{
  "model": "image classifier",
  "dataset": "photos of plants, animals and fungi (iNaturalist)",
  "weight_standardization": false,
  "label_smoothing": 0.1,
  "loss": "cross_entropy",
  "lr": 0.0017,
  "grad_clip": 5.0,
  "lr_schedule": "linear"
}
Rows from block 3 of a small image classifier, named by matrix and row number. Rows with one number belong to one channel. Each number is 500 + 40 x the weight over its row's rms, rounded and kept within 0 to 999. All counts start at 0. Numbers have three digits each.
After each channel's rows are labels from the 100 images, of 14848, where the channel reaches its highest value: "strongest on" is what is common among them. Only what is clearly more common there than usual is listed. The data: photos of plants, animals and fungi (iNaturalist). In brackets: how many of the 100, against the usual share in percent.
# convs0: first 3x3 conv (model.blocks.3.convs.0.weight, 128x128x3x3, each kernel summed), inputs 0-63
# convs1: second 3x3 conv (model.blocks.3.convs.1.weight, 128x128x3x3, transposed, each kernel summed), outputs 0-63

convs0.66:433489449584461531505466484494516398442472516502481471423462535535504482397555495394460492481545503474494507498508508493554513544448481491516483508454498476464531545521494540512504484508518507
convs1.66:520492406433505559457488471477450455556497503502422446491461487519496468612472529542584551569508549550518461537496472503489530543591481553528490462414486451504513539481504507493471486552437539
strongest on: class Aves (86 vs 55.1)

convs0.47:435516445479375533470482488470471454472460437494477486479425488509441495485544436466482426510496551469604478556492555560500510457443513505507474581499549443445544450541367475476498504494449501
convs1.47:510461438433470500499509501558476530543530404431481446451499469505557459592478517509497541559489535543420542590479524429509533532524481521495600434435471500540532494453512553455485490478496508
strongest on: order Lepidoptera (31 vs 13.7)

convs0.27:450446475488505454470530440453436455441450459458453457407497488461431404373497422455478460472495483482454483448452442534502484453453432477516495505531408494521450500502495519443463488470486466
convs1.27:547540557528476540530445442587484489514503534549518476552510574601529449505546558498551482493481525515575525481511558482542453498473510519475508537518500518537565517545551482475477472561525464
strongest on: class Aves (98 vs 55.1); phylum Chordata (98 vs 60.9)

convs0.58:504572546514484516512523476452454514507588507507460446474480494538482535519500493583511549483506517563576509549504472570491558493499507570543477476518460484451516510496488517516499515523470486
convs1.58:487511526468493476527437456433455562399504457492529511511500473449495480408490496452507459476519455579498532568546573474496526508504530545525564520477510544530474439467511461446432527474513504
strongest on: order Anseriformes (28 vs 5.5); family: Anatidae (28 vs 5.5)

convs0.40:540560517529539552502562520491556511495533501488505501431557443506480497499501525487501501476484491473484496453451488494542459454418429474478467394486564438514469551474409492383452516458528509
convs1.40:489507520424573482540524518537526475615443520614490477498573540477461555485517480492522446496470534500577534430463476530547527514457472500451484513454453514540525548462529542545472528426448455
strongest on: class Insecta (98 vs 29.2); phylum Arthropoda (98 vs 30.8); order Lepidoptera (81 vs 13.7); family: Nymphalidae (39 vs 4.6)

convs0.5:553528573513501574560481554509489510516543480509438502492551473482433459503466493483490541537456516415475518536473488524528465419496438485464498492488551471553526454441478501450506443497460473
convs1.5:507465545468453514521531465539506481544494605513535517525486567492506509402475518523490453487512522497555491494509497598591467493459490478461484487572553501483525469509505453544409472433529543
strongest on: order Lepidoptera (48 vs 13.7)

convs0.9:485461477461495507412473469442468477490562447463528477489488451527557445539455490446502475468460473509474463468449488491549433457509449550507441420467508526460481490498527474472536473482577509
convs1.9:483510528502532439507586519524498494491495523568513527533536456473460581457492514512473494503465450480541417426496421465524461501462481450493457540514486528484500446589456531601544578446497513
strongest on: class Insecta (82 vs 29.2); phylum Arthropoda (82 vs 30.8); order Lepidoptera (43 vs 13.7); family: Nymphalidae (25 vs 4.6)

convs0.22:451525495483551472473482435531467475409495432457460470416516469535462457463497493429496399509473505498453479520525566492474503491473507495471500549460485503511472506543534521441472501518503476
convs1.22:494560537519516439486556525575553526490508581549498515535522532496490550473526509537481521502510512507488502487506531478533502607463517509511469547576496517475520513552473480537477577467479441
strongest on: phylum Chordata (97 vs 60.9); class Aves (95 vs 55.1)

convs0.73:469516528498450526479540493533503499563499441427487527474471437513523469503540472448541511532510499505389487497508512484468507500458503524439555471439504472539494512473482451378508459497524486
convs1.73:478526563550490549525482536499501499544525503597511514608493514443487533478488572497462463472485505535560474479515474507526431456480495458527464563490569516505566613510462520506573489586563523
strongest on: order Passeriformes (57 vs 25)

convs0.45:485536559512473519417484554412469520420491470474505492421432455497474499556524531401545475498516534521498489568506535472533491499572565472485451578523486478481551496578484488501510564559479502
convs1.45:489489549480559500515506538528461496517479486526425423488529449437491547525465514483465485514476530532436559451431486467491542497524536535500550528444502506592489581521507531544528513459555558
strongest on: phylum Arthropoda (64 vs 30.8); class Insecta (62 vs 29.2)

convs0.24:493495444506482443537458398488418487538459452483444522444534513467471450419513434508468417433542504450447513430485419498480543448419490485579474510458467462437490483472443516423506538488480449
convs1.24:527573547552472521477493448576500523496488559539524494578456575522477436528547484518432462462507560504528509485493547484506488496414557525487525487561526490528610468530513510483488520531413486
strongest on: order Passeriformes (58 vs 25)

convs0.33:563559565487567456501441502525552516335482505496413503441496505520496491531474532445541539431509562479440441532435543475457477494481492452448426568481488505451537494538495533443500549472465474
convs1.33:491450479431474503555467537429544496486486430432495400450538514498483490546491463474458549440454505488527554468523611488562478482497493500496534520431561558547518545539541546521502459539550511
strongest on: kingdom Plantae (51 vs 7.3); phylum Tracheophyta (51 vs 7.3); class Magnoliopsida (45 vs 5.5)

convs0.76:452527501579453435417457472536470425465492474530504496490463526537537458471562468422447464522537483419446464404504467489534491468401552456516500508469510513482448523466502521476547492538498463
convs1.76:558508395499481506569522520444524503466497435516451571548472517518531488505465531545517511461482525521563472483526495518458463451485489487532493500441530448481496560492499509537526543547568527
strongest on: order Lepidoptera (32 vs 13.7)

convs0.56:547493539498545450509531488545446467513495537499526473495566490524451467554510514467471545497486507480529557471542541543459537545512457561469431546512513546392511504499518545420573484496539505
convs1.56:452468468487520420481544505451527514471527521501559510490493495474491503462457474555474485458484488525388506468573510519427523487516478570475570437513422494514447462469548500530494549416544480
strongest on: order Charadriiformes (31 vs 7.6)

convs0.64:501514498512485466544490504549475495457430456478589461453565503526477499444539487454440499479554534432520527490498507532505543553401516472482482500473526406437464516476493489450486444447533532
convs1.64:529443525494470478472590529496504503589509539466540511454468462479493554599432468518478522548469543461518460544471441473534474392531485485456509507474509426474550497432451479543539497542538468
strongest on: order Passeriformes (53 vs 25)

convs0.61:500491568512441491478501515493491459428518421521573482456504445548560504449467443475472530471501540404473501461506511435476497456498535493514438548449505497463489516482460474461462432513551494
convs1.61:554448456502462443506466472489466449557500506507454540551537437525568471556428447461555529479474488545479535572458488540503485445507462465440540419528469511492544466441474480467486475455490461
strongest on: phylum Chordata (95 vs 60.9); class Aves (93 vs 55.1); order Charadriiformes (25 vs 7.6)

convs0.32:442514538511448516430505551481505501495465495491473549481435493493438515445511464445494474528529463543482466509565567436547464501494559465477465564498533471492527483528455425493452526553476471
convs1.32:441535453413508514570436538465441454468485523563481408481514501458541555456446469469452459481469463569562511521454499525541466475498533467452463481522528533493528557495510478604536536517552471
strongest on: class Insecta (80 vs 29.2); phylum Arthropoda (80 vs 30.8); order Lepidoptera (41 vs 13.7)

convs0.21:515432501493464506465468431438459486509537468492481499486472430503448512536461539470483532527447501484511443465504397477453457466497488482448413458475489485432509486465413454488470468496470488
convs1.21:459473367464539534484428541453424451568553492478501485392531498559566450551439496467517541515496523463526521495441437502483488444481420473471540477455479494534490504560506484472486494589531516
strongest on: class Aves (100 vs 55.1); phylum Chordata (100 vs 60.9); order Accipitriformes (43 vs 3.9); family: Accipitridae (39 vs 3.3)

convs0.71:494529522495503475548462469451517484515512429458404453476489396499533525505429497513544520466493478527505510522474486504532450463549440502425493483489469554504437496462472420468456527475526452
convs1.71:486532523375540503557513541454521432394438529538511438540426539440473490538489516547498519490489536500476548487440538501533539480505533499473493492499540483582507534523560489527470467429539537
strongest on: phylum Arthropoda (64 vs 30.8); class Insecta (62 vs 29.2); order Lepidoptera (36 vs 13.7)

convs0.36:500566515506520512490485489477530529423521534479460495440496552542465521537555519414563486459492527488467488524515557460477484489471466414502459548542503527469511465499484532418467552536480460
convs1.36:517532505520502513543521527491534527492502429596437447434531462575502530530504524452509480502514473527499505466511554498604485544506492461506494520415517475498498520525483552559537479525538503
strongest on: kingdom Plantae (31 vs 7.3); phylum Tracheophyta (31 vs 7.3); class Magnoliopsida (26 vs 5.5)

convs0.11:516537412567505477547429570564473495508478496562487498383526476465481460478497484509565446491489554569515532607509567496388521531482486521450569511479480474529596461465508561507550446487459528
convs1.11:546511450460549487520474472514460446521493497548454432480471498513479471593455451549512579502442531567450479565514499484504464482535479563455450473432512441508582525498523475524495448502431516
strongest on: phylum Arthropoda (63 vs 30.8); class Insecta (59 vs 29.2)

convs0.78:481488455560422485468440476517487502460448536487501482436458445495525418433519460518431432453539549453409468452553469488469474490473485460443532417437468396487485465507480508556491426472476524
convs1.78:519476475515478508527503524446473467476563485493538545473451493523549505503455502487522535526518576457566505521498473512480512437570506549515516535380537450467553545434463508464546486582561558
strongest on: order Passeriformes (52 vs 25)

convs0.25:446499496498466465500500523487532486527440481467483494388508510500508433394522445487487464444569472475428562438494474506529517484466523470556561493486461561540445483494552458400502473512516462
convs1.25:513491520515509525473527475516506491513527495534536508598481543498525503483440521580474519441498511510600434462505435463523484505419529530487519460607528429532553452484440510506499534515482452
strongest on: class Aves (84 vs 55.1); order Passeriformes (52 vs 25)

convs0.16:447457491480460457559472456448452465473477450489477498449523535452437417347502435483468458480533458481445525476494427544448500478521457486513525493482443459481454553511468506455495472458454490
convs1.16:556502531573453524461467438563496456523475594535518551518465594539557550423524545525464588443477531485518506447527579415507455528481494528514512524475553491508546531473527485534485497497527530
strongest on: class Aves (96 vs 55.1); phylum Chordata (96 vs 60.9)

convs0.77:469502501446434473495516516458483444466413468460520469413499451516460478480524487433491439497502510440482555499533507468547485521459469464439484473502498416432494509461477415462426474512457497
convs1.77:532442466465497499460588484551583492504540610436498493458476440489537525573487457493529561531478556531461466521526465556492437510574528487386436432512496451454496509438517433582515522493513536
strongest on: order Passeriformes (51 vs 25)

convs0.74:475457439516446485433511546523483461422379472496531494433491468457455439437516453448448456461542501523500540502482490534489470503464456472470557563474512447459473506501503489559524469521503529
convs1.74:534470515456480518479482480508472493541543390544443446530480447509539453608389513516568558515453552518526480539476448482426513521573487491543518503414439432542570493493510508457496471503520507
strongest on: class Aves (98 vs 55.1); phylum Chordata (98 vs 60.9); order Passeriformes (59 vs 25)

convs0.7:520474486539483492502444430516457482470494458447486483494391445507464477547462541518471550460467492505437486480469524473459487540518571526516489593465447530479539423542511486495444485517503452
convs1.7:511498493545494480464460529507487446469490523551493462548435454470459549494498469572402524505494493559624490498484471511517489508493480528558487530465468535521506486514491533647506492435516488
strongest on: order Accipitriformes (33 vs 3.9); family: Accipitridae (28 vs 3.3)