A small image classifier, trained from scratch.
Training: adamw at rate 0.0017, 19300 steps, batches of 256, held-out accuracy 85%.
Rows from block 4 of a small image classifier, named by matrix and row number. Rows with one number belong to one channel. Each number is 500 + 50 x the weight over its row's rms, rounded and kept within 0 to 999. All counts start at 0. Numbers have three digits each. After the name is the row's rms in percent of the matrix's.
After each channel's rows are labels from the 100 images, of 14848, where the channel reaches its highest value: "top examples" is what is common among them. Only what is clearly more common there than usual is listed. The data: photos of plants, animals and fungi (iNaturalist).
# convs0: first 3x3 conv, stride 2 (model.blocks.4.convs.0.weight, 256x128x3x3, each kernel summed), inputs 64-127
# convs1: second 3x3 conv (model.blocks.4.convs.1.weight, 256x256x3x3, transposed, each kernel summed), outputs 86-171

convs0.230 077:675542572482511466454538501398487466488536590495443503535614491549550501471546563438564484544526457548478429435492523472479509486449523428472557477422559503453515409570484524427496523423429515
convs1.230 065:496533461446438472499479500559528497582519463570499471538505460543528506564560550450608459594494380464487467545445539474407475500474521481534477518474427451492550433424484436498492501528450427509512509523501538531533497538381381464459556467461401490453462543
top examples: order Passeriformes

convs0.3 084:452549553409519536546454482491419449487505485471510525469543550480509485498435548480481502608421364508431484552445524528552484397477507452470484475462440427416543553475454414457500456460514508
convs1.3 095:422506449544431490572435586476487466439425494530432476453436447492524498581569500420448446520560545522438544448496566543530477508576524423536487594457518551517517493423565532448526509500590500463502474519495472552426517550555557512504464507471553432417457527
top examples: phylum Chordata; class Aves; order Passeriformes

convs0.55 136:484472388429424385424528446467381514418348404481541400480414495509361489542499418508469483524454471482556483522449464407520492533467530443447474495518574492476500462508539519447359453521545444
convs1.55 137:479556481490507449542490442491475524573448486502540540509506543524435412400446429523480417509428518585517441481487504394448436410511521535489468528449449462452529546474499501568511481501473513574430522557470512400533529483522431550466596484542499476492404520
top examples: phylum Tracheophyta; kingdom Plantae

convs0.10 191:619547545535578571517542527543519534535562534559502564566435560541563514540588545568589434529548479563525491511565560476572538506511537444586529568576495549526468593545563550515480536530567521
convs1.10 079:484428541510537507474471486429477483484526495394483455526576569526491535604469525623506472503446582581402532496469430477469497509458453495496505532542514444454420493501494521494568488467391492440392445547520492542484467464525520533501499507487403614453584520
top examples: phylum Arthropoda

convs0.236 103:487521449508465502491544457505423532481528503458506549426556545486564494504501467500500471484436561570452549513495512504470660538528497485496522527430557528532509438512475450505521429457459474
convs1.236 100:498596438447511479498600529473529480544571440483549442473502464493519493535483532415548519503591502435555459615503460550596540570445441561522454451399465489520497528493499428460507463536336537493571529448481493550520531573444523461474476545490523494476487558
top examples: class Insecta; phylum Arthropoda; order Lepidoptera; family: Nymphalidae

convs0.98 113:468486473425502510457513502456543479456459510480485533452523550388491433373496543565511447514433485500412449483448492464538461501494396390524534422530483465432434552456470468490497513516496508
convs1.98 123:484458528490446586546504514555497487452537492524530573516438545434547477544562550485584580435537481398423458480463466501590517526508438468527596428510569470481385488513426482453445509500462459457523520445515530536472503524457493540491455519502446519461573429
top examples: phylum Chordata; class Aves

convs0.194 101:501500546471582465459501481522501414516488529549513491448470534452336457436505547524535526410454466416529518543563486436466483410479475480453497509558406470453404562476448491493478500427525406
convs1.194 110:546446551535543471409487509417579534510526537379497482549419536503604418495458478537513534460519492634476510474470424553587468474483478569513516523558464424443546485584570494515441478503473498398451515535537485483540504455551422492579468501434476513495461530
top examples: phylum Arthropoda

convs0.36 090:585403418486463551535573473488547467438465487476419505565432464487442469512505482503494466469559548545521511520489505473402583517499574520486457442531457478485431503543503424529531437527500515
convs1.36 099:587500470581560590552525452466470451475499544392484523564455486460501378464435464602565501518508475526549562537606566504487520501461500525534461446514522548451434497529489469485490508452516495603415482448502480519483452554531502436576421497488648491519506454
top examples: class Insecta; phylum Arthropoda; order Lepidoptera

convs0.210 103:515468556543548508550423410473502425621499578488556528506509412511503489448482470417478487513494467563491509530521498444433514459474500488458528498475464493525559323544499438573556406505501514
convs1.210 106:557501487476530482542506545492474496481546544489552536429451456496450448490463480515512463482525421448513563567554485492532567424528537470554480462409435490507579468413463360554379587509477425493532523510508597435487462546556529448434455521433613505442478461
top examples: phylum Arthropoda; class Insecta; kingdom Plantae; class Magnoliopsida

convs0.170 095:523405493501466456471434523503396419522508448567478537428416534515508536520606445513543505505465525493405364429533496479438612496415530453461408546437578525549472529490538479489460555549495439
convs1.170 119:546521483491565437454531468412485479476483523508495422524536454445455554612436533528510516438518552476539506537534462423482575539446474523438461451369514537454419451458418519506490504473507552526573541449445491471503447562547529468526385576442552451530484542
top examples: order Lepidoptera

convs0.138 084:549509531496494478459433544444458597486540549562468497488448497504575457468454485450544433480451490522503491420467520503471458342511475427558592496486505578526449514524503489504460448489534561
convs1.138 092:470511617450460545497558498594529509422520553453506538519433534452541481534548576472569513458497465577418624557500514583543581445531479465498468554515455454518562481464517429461565540489448561601613407577530501587488498556502544519502461523548451530582448538
top examples: phylum Tracheophyta; kingdom Plantae

convs0.247 099:596472454397473586532470470520552456440487458561425540529467485528515531528441569498548462553494462570465427532476497471463473396443483484510528496490559519541455463479512466455492393500524453
convs1.247 108:561423465412523480563453564519445460487504517478517399523515494494452512531501519390465408543515509390515545473551609487423431445548541522456455530480471549497532418436511559502541491491580363435451404493475490459525523493518569514468456543507501507526438479
top examples: class Mammalia

convs0.35 099:528562544512584515523632513491488504569477607532497461535428553491547515520516527560440473492516520551463496511450475531520433516532369538491503425536552511524482531437452605576509447480516600
convs1.35 071:553471530442507525489452442475530354480459485478516554419465457489592529430568504527511472573467439453426459516405459553568418514494552538558487510375489417474462441478523462538484525477428551465460560565485494514455477456424449510498494499415444503437515534
top examples: phylum Arthropoda; class Insecta

convs0.205 102:557473528493454488454467427561578550402541561407404475490501415560524446508361475477533486507554375448524417446450494464373442463483539453504502490509449506502513459529486486592556420516469536
convs1.205 105:581568512518553514547531476513519478552496547552618498452577525466527394555458456520453535446492456501476448498559396467440487430473450522572539453533560446432436563488527447480418530556500565502523552466519493573401527523527480472488520549357560513482480453
top examples: kingdom Plantae; phylum Tracheophyta; class Magnoliopsida

convs0.17 096:534487555504533540492588502490464531460465515540477538514393508481562466486607551507532396528482450506584534520588535470579513462516486444535542558550487507548434614467486575500465527547534528
convs1.17 068:497534484407509463511512491570511375509468487463554433411475528475547399559490499522402461474440480501522438465437451473493534546492583470467470520436568546488472463589530507495528442476510531480464434495520476512426566462537527456587444460408451533497453575
top examples: order Lepidoptera

convs0.49 093:529536506480471552530534473469473387557529522606507427528436479560448583493497537426408455516459494473475517588552417536524469458506467565510427402519495537525461452448526474562485520495450475
convs1.49 117:586460436415575514449424542439533471472497471546483461578507497415497517463431540532472506430476385425492493460477475510539432555504483429506440517520517549513514386508506493457390572518548493537349362472505547503415429407573483478545497484517465498344533526
top examples: phylum Chordata; class Aves; order Anseriformes; family: Anatidae

convs0.239 175:605480587539510535515549506491554497561564613639538556597571547524549543539590550483591513520536599546530535535550584490459552588519533514512549522529520541567553513578544587517510541529517521
convs1.239 065:524436531514589516523500493442468525502550478443444521502489627550479464569478463587545540503447559593453517550509460452530486529451539460464428476570438386473499465506539514517474485465422478510405469562475477458534448592546401405496527477493460585486574505
top examples: order Coleoptera

convs0.58 083:377460358447367457437489465455479433477425432466435403413472493508548425465522473465432472549412530432461524447467530457463384484475550395439432465455423455480536511506448559514477433473569521
convs1.58 104:541586488469448431456561432481421469457503538405457494459512515521490543418432454511480466447484528413541470485575515534531475448399473439421478480475470554534473642464466525533516485450454529495513553496507456485403441403522504540513417555524529497496466556
top examples: class Insecta; phylum Arthropoda; order Lepidoptera

convs0.187 067:531446582459457505492434470436516438499506504534463464546494472481544554457489475527526514442497419518506375397441475490479335403480451496493490534426504484493533545432540495530472376476465545
convs1.187 088:542463507474467450568491537439466512596441534398533530493433572525496445490519560486554457490507500435486416549505478516486488520512455553486443462487454481520438483452453499536514514464588426376532516424467479443511503407464477546463438559480566517470487457
top examples: phylum Arthropoda; class Insecta

convs0.104 088:534488491579539474480516479470541547507480455443581566517421529522516498461557533534471507516496493490457394508446462418498436523474529386554424490520446489396422479522501575467442529426516479
convs1.104 085:516441430430456514527483578524504467440473385494482486467489497491539463409446606414516513427536529498457488450499433452520521505509468423435525491546547497566412600456537534552451502527593568511470511410499428578472531496542574529559382472509558486445551554
top examples: phylum Chordata; class Aves; order Charadriiformes

convs0.240 083:516529547521467480580600381453476451603439615577575488466525425468549485551579481561578398552426505502461549505475495368468448534493478454486435574578495498542602424512492599588485513557433557
convs1.240 087:510464535531513490537490503510454524450490481539513532389576452543491469469585555503482491554407506391522507583536484495485513535478594469566417455423522586473517480495479433477472524487449498505564491500389543435488505544527509483504583502461504418413535470
top examples: class Insecta; phylum Arthropoda; order Lepidoptera

convs0.72 083:401561468435481510534578439530425539505536544506515488484456483448568484479373513546480459523508531477425533530459441466516607541458467453456426381597381450431506352511480426485478456420520536
convs1.72 111:598487511452478502468569520432511475507546546354498430495608463449498602514469593456531428540492428376515542545527474560470544544523454439481487408502504499563530483496450450529490520484557488492533529458489581554487447479419532439467434455497471490514473558
top examples: class Insecta; phylum Arthropoda; order: Lepidoptera; order Hymenoptera

convs0.108 107:447495430450416398422454465409424477486518507497537515484536517499480537490512449544606514553512459442557470413469545507580512431559443461463511482523535547471454348468402520512516441525451505
convs1.108 108:509504491439527525531491422493548585568441457492399579497513404490513499453520492516505454565471447473492459575452484512506538452448486528579473546422485560558493515583544567410506476490494496409537469519448453438498540481437465407482590383499463490524443521
top examples: phylum Chordata; class Aves; order Passeriformes

convs0.219 095:490417492509433480477482403484521490576530615488496578496442468496589471513345518445476412510463467543432529486422443477468504513520469470424475424516470503592551406503528534574452430522484524
convs1.219 123:592496498516507468523562487543570590499505535411525509494519474398420527510401474532450518471424572556537525525554443423508561485458538504417466384414492519476490575497485461523494525500429574507549505503452471452463574579499505440480386579472546516563453458
top examples: class Insecta; phylum Arthropoda; order Lepidoptera; family: Pieridae

convs0.29 092:480486430445478426463475445479536412520340395571452299465542538536382533502478503499430527482445512489464525510453400497465500463472518523486432512551528489501550573475557494487459535455500439
convs1.29 098:495470419476426521568478605605476412429544494520511418459522445485481544439402566488502539526547522491491529362526416497482475564497542456432485541558451500431456472508484591481543453467620539514454448497572366517478382504505588520529483473509451507439481539
top examples: kingdom Plantae; phylum Tracheophyta; class Magnoliopsida

convs0.21 104:545546498536539584519456527508366454541557497617526547432493434460623502498487466483473500497465481559438435439489506461493468429439411414427436523463464501525525495540543527471512389412460455
convs1.21 114:479433512484536450511521545486487496472518508443529428433531495462501564470464514467478507519526552467394583477575505535485505448402521408485496477459437432518516500468468465472463491450506520447559470485558511465465464531511482525519347480524400471448508516
top examples: phylum Arthropoda; class Insecta; order Lepidoptera

convs0.66 085:469481531570449534476601515433404469493531529499497491504541503432480438479389488452469483491363532460505465452549465505456478470449503502520486579498426564488603452473537384463457492510527491
convs1.66 105:567486492462514521517542575497522470485534511387524447515578456477542515510438538453509408460459547421458514467591470560430475393540398448440458509527505494546507528476464576511594498531656402470512512433541503587449551439489551588561363477460546496535503534
top examples: class Insecta; phylum Arthropoda; order Lepidoptera; family: Nymphalidae

convs0.195 082:505445489611415468527497549430452518533524509568540488486512475430607424527573502474481405487407487505515551580545434501482553467620532483413475475508444405525486461567504431493451499528548530
convs1.195 081:530517460448513465531499550569527660416482533478453429464533488442509504413537536536490462527561377521462443445514573467463475488555629493488483490471451510559538446558443479509420551473452422500545456523572510448422547495520468453502438523455421534525499449
top examples: phylum Arthropoda; class Insecta

convs0.101 313:487505435518529494551499518466390530496501457454454524419506477405469504465492510476430504435469466509477465537495450476467412525466429465419472544399471445479535492387518512436467533401432426
convs1.101 156:582505449454530461501418503456476538557417466382492490532457545471452426545490485513514492517532444508522550505463544507397526430483534434491520450491504529491579414440426465478484573459453454543444453513444534551492483453473471501478452588478541553475560501
top examples: kingdom Plantae; phylum Tracheophyta; class Magnoliopsida

convs0.125 093:498492504509523495487486512365526478484462440586517481565436496510426540458369474407594502550517483434557511434520499487517537511541493588603461451477532611533446406501509440488552479581497479
convs1.125 083:500469494497419504487423509358553430441466496567444468431398497458520545429466571567540511453439477518489443372447541513483437511632496442548502577521485477534443522523510477468529542472526469396428480464418547570564448516411487487480488442531541530454490478
top examples: class Aves; phylum Chordata; order Accipitriformes; family: Accipitridae

convs0.143 090:500404453525483501476538556547475471400548492531458556413483563451454457483505401496553536485486546489484445465468539459500560556420561482453451442526568490519498481431433490443442477503498484
convs1.143 109:517453495539541523506585452399502420547524527341520538499551478461527515559494547538625475507547496531425545501495518491562608565510408524493436483455499465486449576544459464447543561417361493535468486487427481580572452503477394495580359579504438501520467542
top examples: phylum Arthropoda; class Insecta; order Lepidoptera

convs0.167 077:459534485504487550501541433499552477503458430529435516438476489456479494496480529456594508543518420524508571527499531513458416376480527410481450514577478454494476500500510509494385395479424504
convs1.167 102:535474432484471483493513473506489597408399480495418532402440386548530495473492539420483434548494519518483517437583646477427513502498605478595466466339544522567458508515537536480481486502577554513533439528522451505462493457558517542540508451485488505473488498
top examples: order Lepidoptera

convs0.246 094:587451531508474580508550458497511472501598524561383511519550565390561466432522568463510520476540540513538387498551487478394549488505464524526491545528431460417536496504513543455415562446554489
convs1.246 079:467558553620474567562543477379461471459562481462464444534517525503560459543485461518548593555519524484391507486540533591455559482499440520517508603557530455474394544549601561429498531438500447457516505455545418577519381532505477600528510551462580459553546531
top examples: order Lepidoptera

convs0.84 086:435596484469469519532552525541411480531442551495383553482504501521493405568493479538473426494419498492465501583514505459544586471444465444425443563477431456507404534484513497417534445492478518
convs1.84 096:538525519598498430504446464494578506415527550535451459502488508540509542453549475507484527511471529557486545499506547496548503448451547541492492490556547446467590528533600505560529482529509569538576672566463418486474534465561483528474505569519518552536511544
top examples: order Passeriformes

convs0.183 098:428510442464493543540561491561492449544457525583533591458424541441530511438461427526502433544454534508425486573512433483488606513532448520476466517541506527577528479450460473530531496454567491
convs1.183 107:494543552541543519544535512475493492416549524457441492521514461474530562461450558508566524492481492447504497594597516567471552462489541533417404485438500513555490544486455432503472481495377498483608528441515539516529538618446471540485521459496591483462507514
top examples: class Insecta; phylum Arthropoda; order Lepidoptera; family: Nymphalidae

convs0.112 084:546523441530435525448500495484481556501540516478488587455459432526501451460432522487484440523523527554543463497526524495528489438533520485481484422467479475467466437555497520411500423582496480
convs1.112 106:486463432431479404597496534523553556496421499505526518430525426476488518494423489495478462458481465500507439488514515443453498503493448549468537475492499577496439469548504624427600469457644471432513470456435447400500490464494532472530463497508524471473477452
top examples: class Aves; order Passeriformes

convs0.161 090:495535501473542523551564475473446483533487587617534552505497424444505503414457382498504416461480513570464434520405459456506552546446403419496445457503464535612490355508480450490515494469478509
convs1.161 101:460484491462496635585555493463519465509572520428466525551515497474492515525534496437553536551497421460516504521502514510427543456433527525515469437505527487502543450465434409479392494523319432471506430480514529523572515541475430409471489484534500516394471516
top examples: class Insecta; phylum Arthropoda; order Lepidoptera; family: Nymphalidae

convs0.30 095:532552559466474511496566502528494461441490540457487548478541514468626482533511534522536523493487491459558513400433551499489442449441468436439575506477470534496461378465423383500511497508435522
convs1.30 124:456503468457502484557458510455585537462505418521529505507506495542566471557488513567480612479570444472433440478409496550524377498454415521510571581567495449450467518561602509457499408498501466452501496495507469499569530403437438456489569515532496517525473505
top examples: class Aves; phylum Chordata; order Passeriformes

convs0.158 110:536457492506470481437479528458430561407419404473500550431429489468502479418594531491512440518496442485489456487452533489467445470527427412498513341514568455431449556390461490444427489554436478
convs1.158 106:593483492497561484418529416516476488486563520455511537482438511497604527397477563551515505459590450495511476544426438486498531559483498557438511486428485432486395544533546426569406529493390501448482515503562561466512558436495451478478428531471497541473510561
top examples: phylum Tracheophyta; kingdom Plantae

convs0.169 103:509509556497469434419479442470592556495424478510527473457495523494432505520521444376418482488465511468476523515548450474549471565561524455455430485435575474490539476493499459455486533378492421
convs1.169 105:540434480376514505451423577456474473411452485544545502521502465542480440503483547536491443464468391466421487445397527475356477429510536461459496511505489516485481524425620425519458518511477386442440461466470577501439515478558499507515529473465510454452414466
top examples: phylum Chordata; class Aves; order Anseriformes; family: Anatidae

convs0.136 214:531481538528523406479515492548511526484442525486502417477499418507403487536504423497366437378510483513434457456466418410467479534474506472423432487346489411465490534501485551447493459507454464
convs1.136 123:556522396457524587523471617452415447533493512480526437492507452490517484492435473611531465437531501450419596314521497550422524428530492468466507560580517532556399547495571550561511559472607525451393530477562485460476431473567538540557465550452532529578519550
top examples: class Mammalia

convs0.16 096:570502475501528518473481496414483466427468560460443481555508557519488461521507509545490473503535538531422487471483538525462553441536397527507506401445560530596435461522447542487493402486492549
convs1.16 115:484489560556513421515480430490498491535482486494558396442481553508505500567449506548512472519427542532513575641409449505545579535538553565408446477386515483470527464530511439503461507447378572464552477509449509441522525466490488473477413559502649434477442492
top examples: phylum Tracheophyta; kingdom Plantae

convs0.215 100:559570451579563521511569574530426559439562473423411539474438475535564465579451459595490442457500460521439482478496493461641517486463482447440427505486457399502475414486486474478517453405573505
convs1.215 101:559512516547535473549518537453525526449498524492478464508472571491481583512557478516521537524592551522481493553464516462509532590523502529471408422455392481525583494529446461541374527519403472586506551520470552407474447572439434451546461517457491493472537534
top examples: class Insecta; phylum Arthropoda; order Odonata

convs0.93 107:546556424515544521534452487550505408532455487504430371455532449473405466544451521475405477454464460525431490456461442501529401492553485530550451521429461517518487585465534499569457456466428416
convs1.93 107:521475512443474537491418582563483481424523490522486526511453463380540524532501502506467555461483560506383549476483557520491462563445525444490499543514520474405535514479551480427491467489579547595515448482450396537480449553585560505509470580545494539499515549
top examples: phylum Tracheophyta; kingdom Plantae

convs0.137 113:526506483602553495509499524459437589598584522537549587524530444500538548458571510506510490427453466517524546572538492421557505489480516431522524516527540477487520408518571551518427504504534432
convs1.137 106:423450430489515500537509484600472489551508522532535587530451534445486470407493506431572479410538420457533442543448328441452483428441538441497525446489542439465580494444486479559509547495468521552497422466565512515433493513502515450488440505477477543462517472
top examples: order Anseriformes; family: Anatidae

convs0.248 098:528528549528510411501544508434408525463528537420511530523483487591513526510453460542556528465567507488507400471417550418532442579448514486517453548393576567494553406514488483549562507440481536
convs1.248 097:488403448497435481521495571449432472501439457477486513483534462472540500419569533525592516471495467477591444545388451524502459493504415512566385516533401475481538433453450430488476458482519368482496429455399495503543364479371483457453515475407454447457439499
top examples: order Passeriformes

convs0.232 134:513477509478562452514479527507571557497424545472533428442508508543446444437542480491471464468466404421426420511492478418499439489482497448479469531469516406426520523438506436455543519505481491
convs1.232 106:539526504447470534543464494562439506466469416548457483489594492519476483490369463559448529523484442476536435453507520537401457562433601426536543521544568522479391500533542503434435540479538494548553486501527504540469432526551556543587532547492544539496515520
top examples: kingdom Plantae; phylum Tracheophyta; class Magnoliopsida

convs0.73 096:576537504534484492456532448425422554496444507619483431487506444534558411453478426495554452454468546516508514455509546521512514466490512462480440512504378502505539422582522493476430484491521517
convs1.73 089:539481613478499499479552467567585587384614500403507481483428525480508523445464429514513450521444472601457558486586491553468535508424515509496396506564412465554522539490450460491471471598502454521502451533518499513464521484481439473562463470486408542515412591
top examples: class Insecta; phylum Arthropoda; order Lepidoptera

convs0.116 083:495576543480467496434436505488467525493496472522511510464512539466387478497462437422472373553448515499408475551572457517525474437592539418474500497503429386469534497524510413445532397519594446
convs1.116 092:523517458486472459492356581525448413485421512541545413494509404515475508524456485485445371461537468446500538467534421464413542496585500498473528494542553470532525521475482513464565562492597484418525475544564465482486508467513570522471447451434459481421452521
top examples: phylum Chordata; class Aves